Rows from block 9, named by matrix and row number. Rows with one number belong to one channel. Each number is 128 + 32 x the weight over its row's rms, rounded and kept within 0 to 255. All counts start at 0. Numbers have three digits each.
# convs0: first 3x3 conv (model.blocks.9.convs.0.weight, 192x192x3x3, standardized in use), inputs 88-91, a 3x3 kernel for each
# convs1: second 3x3 conv (model.blocks.9.convs.1.weight, 192x192x3x3, standardized in use, transposed), outputs 88-91, a 3x3 kernel for each
convs0.9:185190175163166156067094113097116140094121103101092112107122125144141122163159117083092074190200176117130097
convs1.9:066067096153139146148136152113095109092091117129122115151185156148141165077106086196157199217200194090158132
convs0.10:120125102095103070091105118102111128084131112112106097129154110132117105146165143145168136110175141069084107
convs1.10:166145140152138121124095101079050051148104085207149105140170137155142152105125143105099102127139138124120152
convs0.11:133134167106133146111149146146090106168113122152136156121145146114153156115158145115076073102141137091151159
convs1.11:167124072134112058120102053153147155134178185078149157145136094127096111117093103178100061158122082115090068
convs0.12:088065069069059089141145136106108111163194162001093063143142150105069091117098118160181135131168126117157110
convs1.12:133136130144147105152154101074077050174192184118140136099139139087087049090099094128122131147132134089068100
convs0.13:131147132154159147106123108094069064133175137171225186149142108154148112120137135160164106112111106144153110
convs1.13:136137129135148131125137146077085103111125108118100048173167137178148152170172171128132120151140120128141115
convs0.14:114126101113124123156135145164166170114129144079077120129170159163185173100135121108175151100134095124128114
convs1.14:078096073077089103142107113127083102141103148163115166169172138188201181157156175136132113160160169143150153
convs0.15:212222199182185167118104124097118121150173152119126105102132112099106102183153141063074070147135118126103093
convs1.15:078088099142101114142130123153170174134163141130167128121137162120144143080068111156164161132118114087083070
convs0.16:124136132120128123130138130089110123080107090080116110113187155110171135101138135084118105118148105110144096
convs1.16:132109128119116119116108103145143150132139160109139166129124149134150181138137168120109185138134164109147122
convs0.17:090103079116121095120125107125145112141175132084149126078083086130140094129138103149166143168162136118139120
convs1.17:131127149118117147111138144126131148141172169068210158089124121122122129096112117141123081113148146104141148
convs0.18:134137135107148155098140174134157161152121128165098127068147100144227190109191170113122085104115110105119135
convs1.18:132119085125110071085105102144165159048142148086143113146160184177173220161166197114101131076104123074126122
convs0.19:072069083127128161193178197148115135142110111127122140129137138122109125068070095108109096118125123121117116
convs1.19:144138155127135138129136148128122144117107135082098115135149140115126109115113096156164155109113105114114101
convs0.20:081094083088125093173182175145126147088068087138150128104110089144160159138166151173158142125147131115158149
convs1.20:087113122112090106097089088138131139122091118083074094164152161167133135099117128142130132155172143142173156
convs0.21:137151145080112122056100099139114105099089092176181197125144106190183143130157104185156151178182146184180170
convs1.21:119124102113100068150078093196223173170164125159157111194187165176181203138167189157148127143145124110124111
convs0.22:154164178141153152111121109074120081117165099101126065131093158089041146117097151188174123179171100113104037
convs1.22:153135174148136168152138161129126146153148168151151140102097075055015000064035075135114092171175143135157140
convs0.23:133136163143131136109099124115109099122138115112129108130139142094132119125140117153143133184144118125098059
convs1.23:151166164155182158156175165098113102092103092066066046090109091123098136129136161111126108098138122097098097
convs0.24:128180156108172126126147097116119114164182140101083105098129117120142121156173157122148142115111123073037068
convs1.24:171184159176184170159178133072123123131186170123168134145148153136121137105095135138136120129120104111138123
convs0.25:133145116164174160135159132140114141072059041166171168102132109168149168149144124145129161056082064101096083
convs1.25:136136152135113126127111096134131120078098096090082056135135139132143165160177163113122114154128142171164164
convs0.26:145124125160108069157079054120144154128101101123073071105127149116102118140117125096155173127151100121132061
convs1.26:141153169146158208158175219095140102139122117130132142065093040113112099088113081098130129096170175074116125
convs0.27:167147138132117127156156166155135134141127104101094089115106113081078107091097106111111105117126117121115128
convs1.27:115109139091103125104092114068106110101116128107136133113106098095067059088057071156161150110105094104092098
convs0.28:160165161169109117173144120133128133143138160121077045200215230118142126098102086190198195113085121106129148
convs1.28:141147162146151149136164168153136130152154135148158137123081115157169169170171181132110124097097115114115111
convs0.29:190197197143157156109142140083087116105113125162121148178194171153149149124102108024071055116090076088082076
convs1.29:143131126172156148153150147158188176111132128079099113123043063128120113146142138108115125112105109097103101
convs0.30:096113086160182165154148109124124087085101103127137156138142120167181177151146125138155161106120130080057083
convs1.30:159155163147159198125153139218196152147176154125170117118146118189175183150149160095092093087113116125140124
convs0.31:138142135136142144102116126137147141110106130083085114114118116107114112122119111130137157109115138099108104
convs1.31:111118140124111136126109131126137109135130125141132128114132131123146128142129148112102109140140141155143149
convs0.32:164149126155146112190169122114083091162142162231213207159092098146104121113103125090090072133135116117152120
convs1.32:136129117166178163148167175171159173147106121115045081145137092123132097137144091112112113122132137086106108
convs0.33:137121133163157171131153153133117122150154151132098103141133131170161137108049086045084055128082087196155164
convs1.33:154164157186194217181182203132140130140141143161169168103104072162147114143177145120122106095113113087096106
convs0.34:072064072051007002040000000102105113151145136137138140127126118130133134112113116115110131169170162184197172
convs1.34:066085077080081116107136138132121141105123182143123177152125098137109113151152131148154157142158153136078104
convs0.35:182185156167176134148199123137136119159132135122091121171156144188179159137119115084114075152156131137133108
convs1.35:124162181142193169100179147150124137168145147162156142121141096151158108147127130111102122111107120132122146
convs0.36:126102108053037038029031034059056078157141175163149161148136134165155140135140135079058067187167155180175152
convs1.36:164142126158129126150142132139137161131147158094092123133098094168158154172190165123151142145159121132140127
convs0.37:147145174126158178103160173177139124214142134160130143124135154133133149124118128078132126111181163102163156
convs1.37:129120099116084095114066047168131129157160174067098139126107043136126097141098084170102085180140099106096080
convs0.38:162135144184161178193183183084094115103139117145137147131104112162137127135129138158167137164167154117102113
convs1.38:148154146160152126165174139118135132107071109091106085089114105114123076104105093134153165119146134133143139
convs0.39:149123137193202210160173167153165156118112089124114131149156157137130132119133129158158146151157137119117130
convs1.39:116127140153151164154171192143120100106103113169149145116114099126122113085116107133134122131128114099116125
convs0.40:000095142027124189045152213128127134163101106172115086105133126115166149123169171142156142093127098093129121
convs1.40:215194160231200152249180106141135125131122119108122091140167092143154097156148107177166132140155088110122089
convs0.41:163145139196154161182132130122142116106095102118080075126133109188130101165096073108216135125202119035084066
convs1.41:154150155170149174145139165125147113118086042135102082106153103136173145106163122098126115122147134083104102
convs0.42:098095101151163161127125103146143153060082089162145163158114122181174196123135151174201190100120122120069100
convs1.42:065062073144127104158158133184198180115098118073083098143145129125142103110120105158157131114114117138133133
convs0.43:109129110148128127146126163103095074050088068110135132115100110061092120173168143104130119153184163145179168
convs1.43:101092085126101073154130119161133078136104066093109054171182189185164183169128141125128150126147120113155100
convs0.44:118117121167171155133109116167156137107098102127105126171147135131122106114089081130088089114089116169185173
convs1.44:159176190150152194078076130132141160127159193138144189094090085139131113128113105141138159125145147086098095
convs0.45:086087088019077069035096132137133138106102107066081090129124102100122117121107120189161182134134176109171184
convs1.45:136133137148118128134120133143163143052122133080125110077095095096111116103111126130125154133124178120101114
convs0.46:132137121086103114109131126102123125154163166150155132180181184152184180154166160105067095096068087069066081
convs1.46:082079115073063093071058052124127123105116106077110105169173179164164177124123128065061073119118096119122110
convs0.47:177119107170114096154084038104151111065142102110144051191149062183135088168143089175223181140140143106103152
convs1.47:176090100148080099120062123152166174152152129132136101107131078131155142119190155090129106099127122098117136
convs0.48:127144145114130089129117109138151144108121111113096099109158166114161168134188164134187175121152150105097103
convs1.48:104113099101112126099107143102107069077074048114093077130151148135125151129123124118107112112130136090139099
convs0.49:119091087122129074144168135102088102129112139142178144148194177154217221121170127122141117142105092102092103
convs1.49:134152129142124104128121113155143141142136136112138127073116081142164131179168156174145164168145131153138117
convs0.50:147154135176172137179133098061154155065184155065158147144134132173142107180158129142157173146091120138089106
convs1.50:097125171112126164087140177165159128204199163192143130113137137116145123123167147028078078103145115133162097
convs0.51:141150157112158121064077079096103073077110108108117116120144109088134109100144129094121082113198186063132163
convs1.51:122099115113124122111110147139114092097106093135126086142149141178126134141092091143175160169166149117131108
convs0.52:170216197096156109098117073110107112176190170077066074083096092089136145143169146175158171177150175102103104
convs1.52:099090103134131150137141160054110075138167144137165089174185175151126159114113139102079095134166151159155124
convs0.53:079093057118119102153129097120116114167186180105114129088109120174164153132123104114119125117116123078094119
convs1.53:188170208124109137081104116068066132149145162097147130118129112113135127093113117135161168136140137120144121
convs0.54:133144139072067065062084086146080124124121143171170180139129101181193153149173163136125145117143125135133120
convs1.54:167147122095080077053042036194182176147138154136125130120137150143147161144145149128119127135135131166138120
convs0.55:110111089130127108146162147156145170155161145135158129070118082079097099109094074146128128112066061045034071
convs1.55:114118142066089100096099101089122096092104097074074060153135142125121110139155160130125115147127142111098134
convs0.56:105114119093102095105102117147134127130139127119117121128082075167160155175165126192170187139135151109118107
convs1.56:128149134089074092132078077052055092112095102152132117161147169147147145147168197088094101130155137170185167
convs0.57:130143127111138111148145125170166162139134136099071066108103123114102102125132129116124136114106100130096108
convs1.57:122112131106108122127122110102075074061061043106099079165174170104116132112127126163169155116125135131143138
convs0.58:106107132100072086124127143152156152125122108094091057144139144133126098104108096111087054198195160076108132
convs1.58:117081148140134143146134141116099092080095092107120092103143140146134156112107130140145174154160155108115104
convs0.59:147092093166096069174114085068109147094137193156182157144126108146120115155136131184172131173178167218217142
convs1.59:141131161129105145090082115150176157193154097166110070071103078144137088123136114126118140148132116131172102
convs0.60:100124152137146158122112128025059064096087052074072102131147156130153157133154151117126115148110117120101111
convs1.60:143125137144136178143129154142149158142146165122146172113112129143143178135147151118112137130144173138144140
convs0.61:113093102107103064123079052135128101189209156148178097157164143133124092089096102154128096165128093154139116
convs1.61:102096103096085128123096125121130154157160175149148120121133124093109112083070119141129120119122114110102069
convs0.62:137151134131127130129140108105105110115149083116141110169174176191181149166154111122114100077122055072095065
convs1.62:124093123075107116128117128126109100135130118137158108139131137118132139137135143158163153156146132151157119
convs0.63:101135095131157115092120066101109105138173156130159147086147117126164142099123107126091115168155159122098109
convs1.63:186183186177169185152167152133109125180161181140122133086076056183132143133142120133107111155135147144139113
convs0.64:099149156094181179105179205132132148140160154099157137118137148161163157148137125126105100100170163079170167
convs1.64:166163128172177107210181097133125103148129127122113096147137112177134132171149139167168151165146136137122101
convs0.65:110098095116133103133169145093116102141106106155123148123104114116091112141145127176174169183172167120162142
convs1.65:143178146118118109078073037199168153131095134143153174115146145090096132074073101135089128112098102108114119
convs0.66:112112101127134112156143122207207171147126105110115104085098119044062087075056086140151147086079082127116136
convs1.66:132106144134123137123109116104109109086083100111133108145151132119102111071076067155148132140127142098100115
convs0.67:112111108181183191104105102106120114108115118162169172139130122131137135148157144194218194109089075093068101
convs1.67:163127142177177177164147144123129093132120084138149117141122131100120116069070054111090102136123109154139143
convs0.68:137086105122072125068054142062101169102121154122145143128148158102104149063101143125126092082124106071139161
convs1.68:094064101054061100108108132135186111087148149160168176103101091149164149152144134045084076076137146102162170
convs0.69:071085084124128120123129128122146160103102123078095108119125133115116126095109125147138149092097127080103121
convs1.69:149141158125119155099125124125106103129117107119116076129127117127139129142136139110101111121120130147137134
convs0.70:205202188165184151066076076137170177142102143129120090128135112137133112138094100109127127109077065145118097
convs1.70:097106110158133162183160175080073070112124105111096107111090066140109097147151117079091084055040065122077130
convs0.71:137111119124106132131144153091109138074141134132162133103174120087167107067118084120113111109095093118075054
convs1.71:143115158138103156117075126143139066138139096146192107065100049111108074095112116128108099074116117113150136
convs0.72:132113109079074048106141131071092098113175118118168136156173168166184195103104125150169119161181139185218182
convs1.72:094115124093082090087114108186199199168184181147196172121100068164148139150124128141127151142135131118106105
convs0.73:128133119138148101128161119117123107129129101127152128132133130150170150094103075114105129072060051121160113
convs1.73:095093108075105116153181176124106102101095081112125083112093066142158166144151144132147117104124107116106107
convs0.74:092089080106130101135150113128130145072089095138151133165154118157154147101103099184180158090111155104090121
convs1.74:148110116117110112084088091163189166127143132133099113110145124127146146087099085149145131119099092130128118
convs0.75:165170173163157149120100109149157157117173169127130162115121118120118099185182135112128126185189224130096140
convs1.75:153109104182132122146099115145179142172185117145136092115127125093106125072083095160152126209226192135186144
convs0.76:063071088115162149125155160159159147155166153145114094105148129128139137113142108105152123094106118069080074
convs1.76:106115173120115151145162163139122117099074103060045028113155125137165134129149119112121116153167149099110099
convs0.77:114116115141147144128126137111103073122118112088087083130126112121129136113131154105085096132086106140125144
convs1.77:133128132157152184141146172127125115090116123113120134140128089150121085120126116112147114110109098122098072
convs0.78:109132123124149139179194173074055099140120134176173176139149142129185156094119108148133133109064085139095126
convs1.78:166159150116141150166150162128114079137115125107079116095102064156150143125136140101091048106100079111111124
convs0.79:105129105107127135079097102086131132156192163083131094165192168170194169138159121147149134132108123088120125
convs1.79:108084099169121123183180141147161139182206181150164131144128102150158160152159127104069086069069089077063084
convs0.80:140146153120139131106105102144082109181126132186197211107100105136156172133162167141119103113110129119141152
convs1.80:110118110083066126073069079144181187105145183156128163169191142125143126139141149149166152089084082109113091
convs0.81:192211185108131139099105140086121110151147123113103089098135088093123113119065071159175141064065073104085130
convs1.81:080080119114100128135116131101125141132137151122151121075118106109098089144126137157145134110096095123143127
convs0.82:137167168113148125129145118071104139096125113090141148110144128115162142115133138091132091101134092116149133
convs1.82:133113145115115146111102142135145184120147154115154193128147160134139182134134163134111152121123144113132092
convs0.83:108146106118151111090150111119101084118094073117101108139175196157199192138166145127121100097112079086080109
convs1.83:109108114114130113093082083124143148083106125105114084132150162156189193198195184111101094099113097114146131
convs0.84:128131116143173163162183175118143139117137118058069073135143131140139138144157142146136129144186187121122101
convs1.84:136138135152152145119133129088093106102100097097105087115122123121127140120106094129114150157175175119158120
convs0.85:105121128097119096124123108109124111146149109108091064104112101112128125113121126070056053093088116153166162
convs1.85:117114158116124148111119137115121136128113110093095052131130138165173175139156182114120139100099083029024000
convs0.86:071091085190189182203199174109104112056106118097125144136139152158145159119137136135113104176171158131169169
convs1.86:162124143167153174104115117145136121124078115109113113054071050117124102104100095138138141157168152110143121
convs0.87:101112106117125108167188164164142135114117120078081133124100095123117109133138109132096133060049099100138154
convs1.87:149161167090135158063091101118104151073090152126136177106099111063077093095110111157154136081063087128117132
convs0.88:127135128144154160123123126169165148076097070118130107081067089131112138148139143150149131123093085129113117
convs1.88:096074074156160184169142145154154122048038059094123136195221203164154163090091091133126122155153132137137115
convs0.89:084098119172170205151161205173151145141131144149112101135185187108168184106136131130132132105139121117149125
convs1.89:204189180205182164247175128175158115149142123118160139132088025137159104148168133168137139145139153108113104
convs0.90:133163127182174115172153072070108136052107130056082112077118095116111102133135143108131127078101140040065116
convs1.90:121151227135198226144216245107107109114124122095114079107158156133172151118116092050086115066099131077128086
convs0.91:148130143154131129132117113085142175100164170105156152143118111139110113118128128119164161114158159057138141
convs1.91:136102148138111145112122148159134139144149152152141138119136111150142100132130086084123104127173110133150074
convs0.92:109116110094122121082109113145158153128149130097146140127136135167175118146141120151117135129128146115172129
convs1.92:092092112063066114136133135137167144121149130128137141138125119165162136124117147100072105098117120078106116
convs0.93:103106130130130124156163158094094090139095146121136169139124098146171128154176136130108108074090107076085065
convs1.93:195172174190205211139167160103104093116087090085109080136142108121121087063105091147152107115104078058088071
convs0.94:114141111130156119117163118131137151117136132134113126107080085128100099128131126186144140127115106071060064
convs1.94:114105085119116102126129110145126124109070092104095114075099084086112104094105105126089105163156166141132136
convs0.95:164174165095112092022077025154137131156157132106067083137125120123095106149160148130122124144158183102106132
convs1.95:102106092126113126119105121090055087114080110132105128148143130121133091089091075129132157179177169123157145
convs0.96:139164142090093073143149145104081102136115138169163168109121119152155143176172148160149148087098106110156148
convs1.96:122156144097128128114142139183190166134149168136170166116133148101099126095112119117098111091088108104108101
convs0.97:169184148105126107090098096121116121151147123124152139156145125193160154199177163116103129115128137070083109
convs1.97:127124135133124130124116106175170184095095131106099125159158155183170187147151168106112094143154150137134129
convs0.98:161150171149143152105083079093099107097111115170153173111119121137145149151120116107127128149150160118086091
convs1.98:092099112204195203204195222168149149196134132176146154127159154121129151099088090158170190147133140095118099
convs0.99:112103049164155095151128082148164165085111105072088096163150128164133111122107095105128113132145141084116108
convs1.99:126161202114179203075155178120122128097115109087111117086140136104154126069126116093083093145168157120150141
convs0.100:106105092128153126121149133089111079120134132103177154072108097144142137147142101109084092129171137129171166
convs1.100:175149158163133134113138135152171145073124112003108074147144120073084120078084109197161150127124136018053063
convs0.101:134147122090114082083121098126101082155175155173213184111120107086068069139107114081086076133156132171198192
convs1.101:115115108128141114126126117167146147171134175093073160141159120130138119130146091125119146151141160113111108
convs0.102:132136109102123094094125123153134132105092091114102135125126114220215222190196179170156162060068063069092068
convs1.102:086073099059023056127097095176157142127104135087056094181160136216200190205197215076064064135114108105108101
convs0.103:117115122134149124120135110097145097095160082089112103111086094050040076102097097143138128116121110101110091
convs1.103:125128175100120139091135138072114097080089076142133140124133124112123106117102118137114129125125091097097084
convs0.104:155110145161131171112082112145130123146151137121117124093138145115134137112189163170148188122144152097129115
convs1.104:106126142124172177120118178166172111178158134178137125153118155164135162118126158098060100150142189189186153
convs0.105:108117134114145123087120093061079088105182134054126087141110138134108126139126141175180138112180131052078067
convs1.105:143145139132129141124136121108091064153125131159128132120108105089042070108095098113125131138137148109130145
convs0.106:138172120130107072100109069165139130152145147170166184152162168134169145107099088135150169147150165163172180
convs1.106:122131095122090114124103157156126138115123168139090169059047032123114109099103095137152153136136143152161120
convs0.107:072095078134129121121152141184153162170149145076083139129129131123089125116089103140159157137150114102158136
convs1.107:177116145128122124105150111124151167102099166072101119127113081103126105093117072140110116128134131118123127
convs0.108:109109109144141106131139122098117092088110107091107131120124122095092062080079081101125103144140117087102100
convs1.108:130107116159143184165152150140110080137064062124095055103104077118147150056085063201185170157136121052067062
convs0.109:115106107134128103140148126093136130112146094126087065181168150132135124097116112112120106078092078098103109
convs1.109:112130170099117154084140150072112077149168113160176119077079060122152138118136151117089095167150158157154130
convs0.110:124094103107130121102133152123126102149142067173175134099110100125142119128151137171159144186180175127147162
convs1.110:128103122173112133109089081144163145057137170067137140108130159150143180129095151193140139099110111085102078
convs0.111:098109100120121105130124126057053054109101118116121137104106126098106136113113130139148178131142166119143136
convs1.111:129132153130123134104103131136123109149118113138111112118110108130125103117122108142132134151133141160145118
convs0.112:116115101129129094134159073090111168112156185123136107051080093099084131109111174104141144087181142063104092
convs1.112:142152208153120182132150174162147168189145167163102140146176116177165092148168108102120115147160108162135072
convs0.113:112120114166163187118136147117129120096107114168127148109116123123152142145188159184144127100074091074056065
convs1.113:133119103157121116174161139149186146103149098088145055108091130108113171124112148108092123135140161169152153
convs0.114:114111130082100118103123127068097095075098075103082083114086082120133115131121129089138120143173165132153132
convs1.114:117107150145126160164160162148129121086124136097151100112110125136144150130123096138149179131158184109121068
convs0.115:073117113077143116061139126081121101048124143080110130115105132090080091114135142225192186168174181087122145
convs1.115:133112117122098114088091114181157097178166126158140122078091101093102120126084095093083132113194232136186211
convs0.116:136174129098137137071133131119097096112153171121174145096115140120149179100141158087155118180198162147184119
convs1.116:110112129129085108139123136157139150148169165154177134071118094094121109100096095168180174172159136128121094
convs0.117:157170155141159136135142141133092103149111109110080107123064088128103095119084090147119109119071074098042062
convs1.117:186178140171168150172170149144140124126121113053104113102078100103069062140112083102092087097094107129110138
convs0.118:089113127105170170062129137147117103115113088165145162118104114111126099144155114149170170153189184131140124
convs1.118:099109128091083095123120121122153161079090126052063058139152126172148145155145169073064113139163171132140133
convs0.119:080062078081099105120109116122127099133099111101091111156165179167178198105129110122088119096024058112131116
convs1.119:057093105079101107134142124117124111117126155097130147138149155176222252170170205100049059107101128145140166
convs0.120:183193176145133149081058097086124119122125115086130089122142130108101116138124132079071076140148166195245208
convs1.120:132139134163136138132120124131157167109118120124118095094105120150150161075113120183148169118119098017027000
convs0.121:119128142064080109101136145105088081114107109061071082141137142152149135123113105139157137177194172063130115
convs1.121:115105094133131069140119112138106120138106142104085120150148136159138162124137128126143158153149168137156183
convs0.122:098105125107104113059088085135128137155168139107127108176183170134107107139155162131102117131122121102129096
convs1.122:066058097099106108135124131092100104111134141080077097098110143126097110086093128113096107154147153095095125
convs0.123:133146129155137130131132127094133129122222143186235171133134115132118091108112113128103121116102092091104093
convs1.123:094049093114109110131113155112167144147206157138163125149152140141138150125109110075040016103076076130100103
convs0.124:103153135092125131107127101114104114114096090159154153165180194185186194160192185112091086097092102068107087
convs1.124:111118075122105068131124105172170145140141168105111141098129124148179186165178174137125143117117134100099087
convs0.125:124133132107123135109100102070069078109159117086105096121141154128116086128106117177184165185246170061077079
convs1.125:127141144167179141127116109134120078186165124138114146029093121093101109122110094123113125220195186186185172
convs0.126:098134147144168165123141141156160155126156116137183132126111093088085096087103095113158202111151118045082000
convs1.126:064049090095097136150134120151163128154141136104110105123114100105110134121117149143096094196163194150133154
convs0.127:164155094170154101168148075067089074104164122098175149133148143157157150116142136129148102120124107090093090
convs1.127:094140186107166199135159214097083084117132133091105120128125104140126083122127072134113120128108107120107100
convs0.128:171113115198112133182084103087132143131158120133161111136111109149105075156118104107135121109156134119129110
convs1.128:173121188160140211164164239103138137130123095117091089042096089043131121103142107085114087103152145096149150
convs0.129:121125120072061090088058084118119121086095087085081117149152162147161169122128128118108150120147132125134101
convs1.129:073109087091049069089045064136074101075024119123089144123141118157147146128126098157152165177181180139165131
convs0.130:180185173146165146093120118102100106178170183157200198114124117125118140169167153021008053221185188121140111
convs1.130:143141118152128119101120081172158168145143170117117122124146146119126116064093100192209206183188166040051042
convs0.131:155173152137146128086070078102112088071118073155136147102086093115082119173161159147179147113139128133130117
convs1.131:148121137151147158109081100096145115043100096128147103158153179098109133084101132157140146145119128108117132
convs0.132:125163187072127122017068093104130101160160122151182123107153135138158151135167157162162160134146149101144129
convs1.132:073073103081075093108091104133167119147175154185196154129157159159160187161167190109107179139172236180192144
convs0.133:137117117105117095109109103112119134098147133127097118127155138137176167111137151133155136157156121105103119
convs1.133:121126143096080088103068057116137073126116092127129080127149091121152131113143124140123146159168139123138088
convs0.134:143156153099128119080087089117145134148153118174159100146179165093081082063081108108107084135187188096166178
convs1.134:126102123092088114073057068103100148144137153149105069102108123158117118100103098116111138177155177159161134
convs0.135:123154171113162167098160168067110114094133082125151120136133123115125128093114144135138125133115129084126139
convs1.135:160127142138134163145141164148145151150160173125138199132142154151136174149125164142114092131122078138137032
convs0.136:095098092116142146124146165052088152071167183097179205103126107117172141101149142183164128169127089110121053
convs1.136:133105120147116104105109109109110095115131113065131117118143112148154127134127116086057098140155166126158162
convs0.137:084093085072088077132126123147131127140149152098106085121108113111105102119139135191167165159142172153167154
convs1.137:105093125100083097138140131113101099125103083061068063125106126172170207133128153080071100128124114149180138
convs0.138:067066074124128102137141119145140108142156122123136119124116113093079085134118129110099116123126171151169165
convs1.138:141138157120138136091108140126125141100124128094131125119111114146142148144125134131135130129132131083069011
convs0.139:052085078119146109156175150122141113081121089143166149133143133115114106105100106136105131082078096105146130
convs1.139:102112142088083117081074095151145127127151172119164122123137099128127109118115113185173164169170158144138135
convs0.140:178150097201141109190085041071103093110151114086112115140110101148127104147128087100174139095165125084112099
convs1.140:159115159171149206142153246103141167158157139152136129077117110108140115093154109115173154107172158092138168
convs0.141:092082065179155134250254239149145160114133124090095092120147128136142140080095087129166142086111103054053036
convs1.141:154166182169165197128171167157154162139125133104095134131163136124152129091082107148153151108119120070075071
convs0.142:128149139100142131108107110096118161060083097152161170147180159146196174078129090151135137119132139127142151
convs1.142:111113131096084077126109074182184146114046089140076104100117078163187147181196180162139168130095150155151187
convs0.143:191192182133142106062076056075069094068086112119151126109125118147148119134151139153186190108143212122153158
convs1.143:118090103113093060094077104174182177152127161138133102129126127199160181155165201126108140133118144102108108
convs0.144:111093083112117070160183151140136111124164186174155139068066095137144105163170139186148183095081116072066077
convs1.144:132133143139102112120122118107103129170164128089103094129157150164188195133145172112082090130105096110119100
convs0.145:109115165121125151082099148085115080095124125124098129121165161099144142109137153123145126125145145064149149
convs1.145:119077122147100099143111133164156150126127167122103145131161136160156157119094091100108134088153130088158100
convs0.146:138153142117134132121155150116082078142121127182217179117125096084113094128145114104063041100057039083094117
convs1.146:125105122113093109114084093098128114092100090047071071127129123132128133124126097130119121142119120157143153
convs0.147:088086078116103107128114130086108133154165168139165170103140109142166132151146107175160173193128137144116100
convs1.147:124146135126140112137136139141137130134136149136119142111139094145152121120168138111081120113101134081070081
convs0.148:110121135120123121100069071123156121163184173133159170116117111088091107117131148090127113068093080090119092
convs1.148:148108097150113141156151169157136107162116135111090135128124111160095071164133121121086063121126130104116124
convs0.149:057048051109114125185150187140140125130153142084080111072065095121113102130152142148151142155161169083101124
convs1.149:145156169138149169120146147104083090111087103116118114063048045088077045053070028158134147124103105129130122
convs0.150:125117096100082081119087104146172154119159152118131160167153142117119122132146139127137171150145173126134173
convs1.150:133111110150115143192142161151139109174175127158152100063071055117142159137150168140129150196184194193207177
convs0.151:156154137172137139153113115099126119115158142064114102150148147134115131142109111074097104173184154174168156
convs1.151:095092117124102128136116166128125074150124065141114062117119153096111147101121153120117139163163156143130105
convs0.152:135157161096099093105137139152153134103103104091063082134153168113102102128127113068088065251213199154167147
convs1.152:118129129117120136117121126135105139131105114081109122120119119098122134073089082179173187212200205100123106
convs0.153:176198191120141128046060086134120129142120112132125108118127122161143146180182173144137160121142143078105080
convs1.153:120101076152110127135073117183156151191153161174155151172168147148139147110147157122108104180175180215214175
convs0.154:070064074133144155094132138157147138092077124094100105140170134126135098125127094159126150106142140083115070
convs1.154:143103099150109126160157124176153117115049115108062108131144132136151146123121137126114107120138132115107072
convs0.155:121118114118119091130144140151131144147149154146148126081079078131162095114145119171163154171177160097118120
convs1.155:119139115082119080085100091120116103107093080084092067113103097130131137120118117073061077097084108089081097
convs0.156:143148094170174094179159092109116128080122179130150146138157111156143060151133068172190175120157131085119117
convs1.156:147102101134107131146111149149184153206189165171165128099116135147166168136152144101114093154128103126167122
convs0.157:095122133090128118113127131073086092085033074079073119123150163140151171146160186137104117115112141119135141
convs1.157:128121122126121130129114101124142143115128157130132171124119142141128165144153182135119134116134163120130132
convs0.158:077082097092121136173182193131122131117121139136164171135154157124112143109080087127139168101112111118164158
convs1.158:132155123105104096075098088136125107146118129160150143100085048120107114132142139183186189119114125130138163
convs0.159:165155124116139106087116091121150145133217173173207132110116055164145093154160092045095059143141143110127138
convs1.159:122104121139118133111110136152182163176190157163198135092134095123174118065116101144119116164139126120112098
convs0.160:138154130142153120086124076100091116073088075125144138107117131096105090103102091152137143118123136099118113
convs1.160:119114120131152151149163201129127115112073097142117122137142130147159126125131128071085122090083126115083133
convs0.161:190213182135183135016073045100098129117092080126103089096094070119127105140173153092083073094098103053093088
convs1.161:147120124169173174132158142137120118085059093116111092132108122104088088124112094108099066134150129154155138
convs0.162:162129044160127049150129093112138108103175092108152093108106087090124093103123096121148152150177132098106096
convs1.162:163159202133173190102176194129128121100138111101160099091121122095122100127125127111109143096146134126177149
convs0.163:143157140128151145073096110081103099083127136111125103151178168111121117126149127151164147157160178121129129
convs1.163:150114134184137164146120129160155141191182175178180138071068074165145172094113143140138173141155162127161118
convs0.164:112091114097106081125137111069081096071092096097113098142129103174184108160149099125149110110124134106093119
convs1.164:124134139133127136097104102108102096100076098150117131061127117126143133077105100110114123100107099129113111
convs0.165:131129124122136121130127115178186180115101093103118084102078107119113126155155160134130138121087085137129107
convs1.165:117119126142130128102109126141140133095079098137143125176178170149174158077104125159152136148132122144145145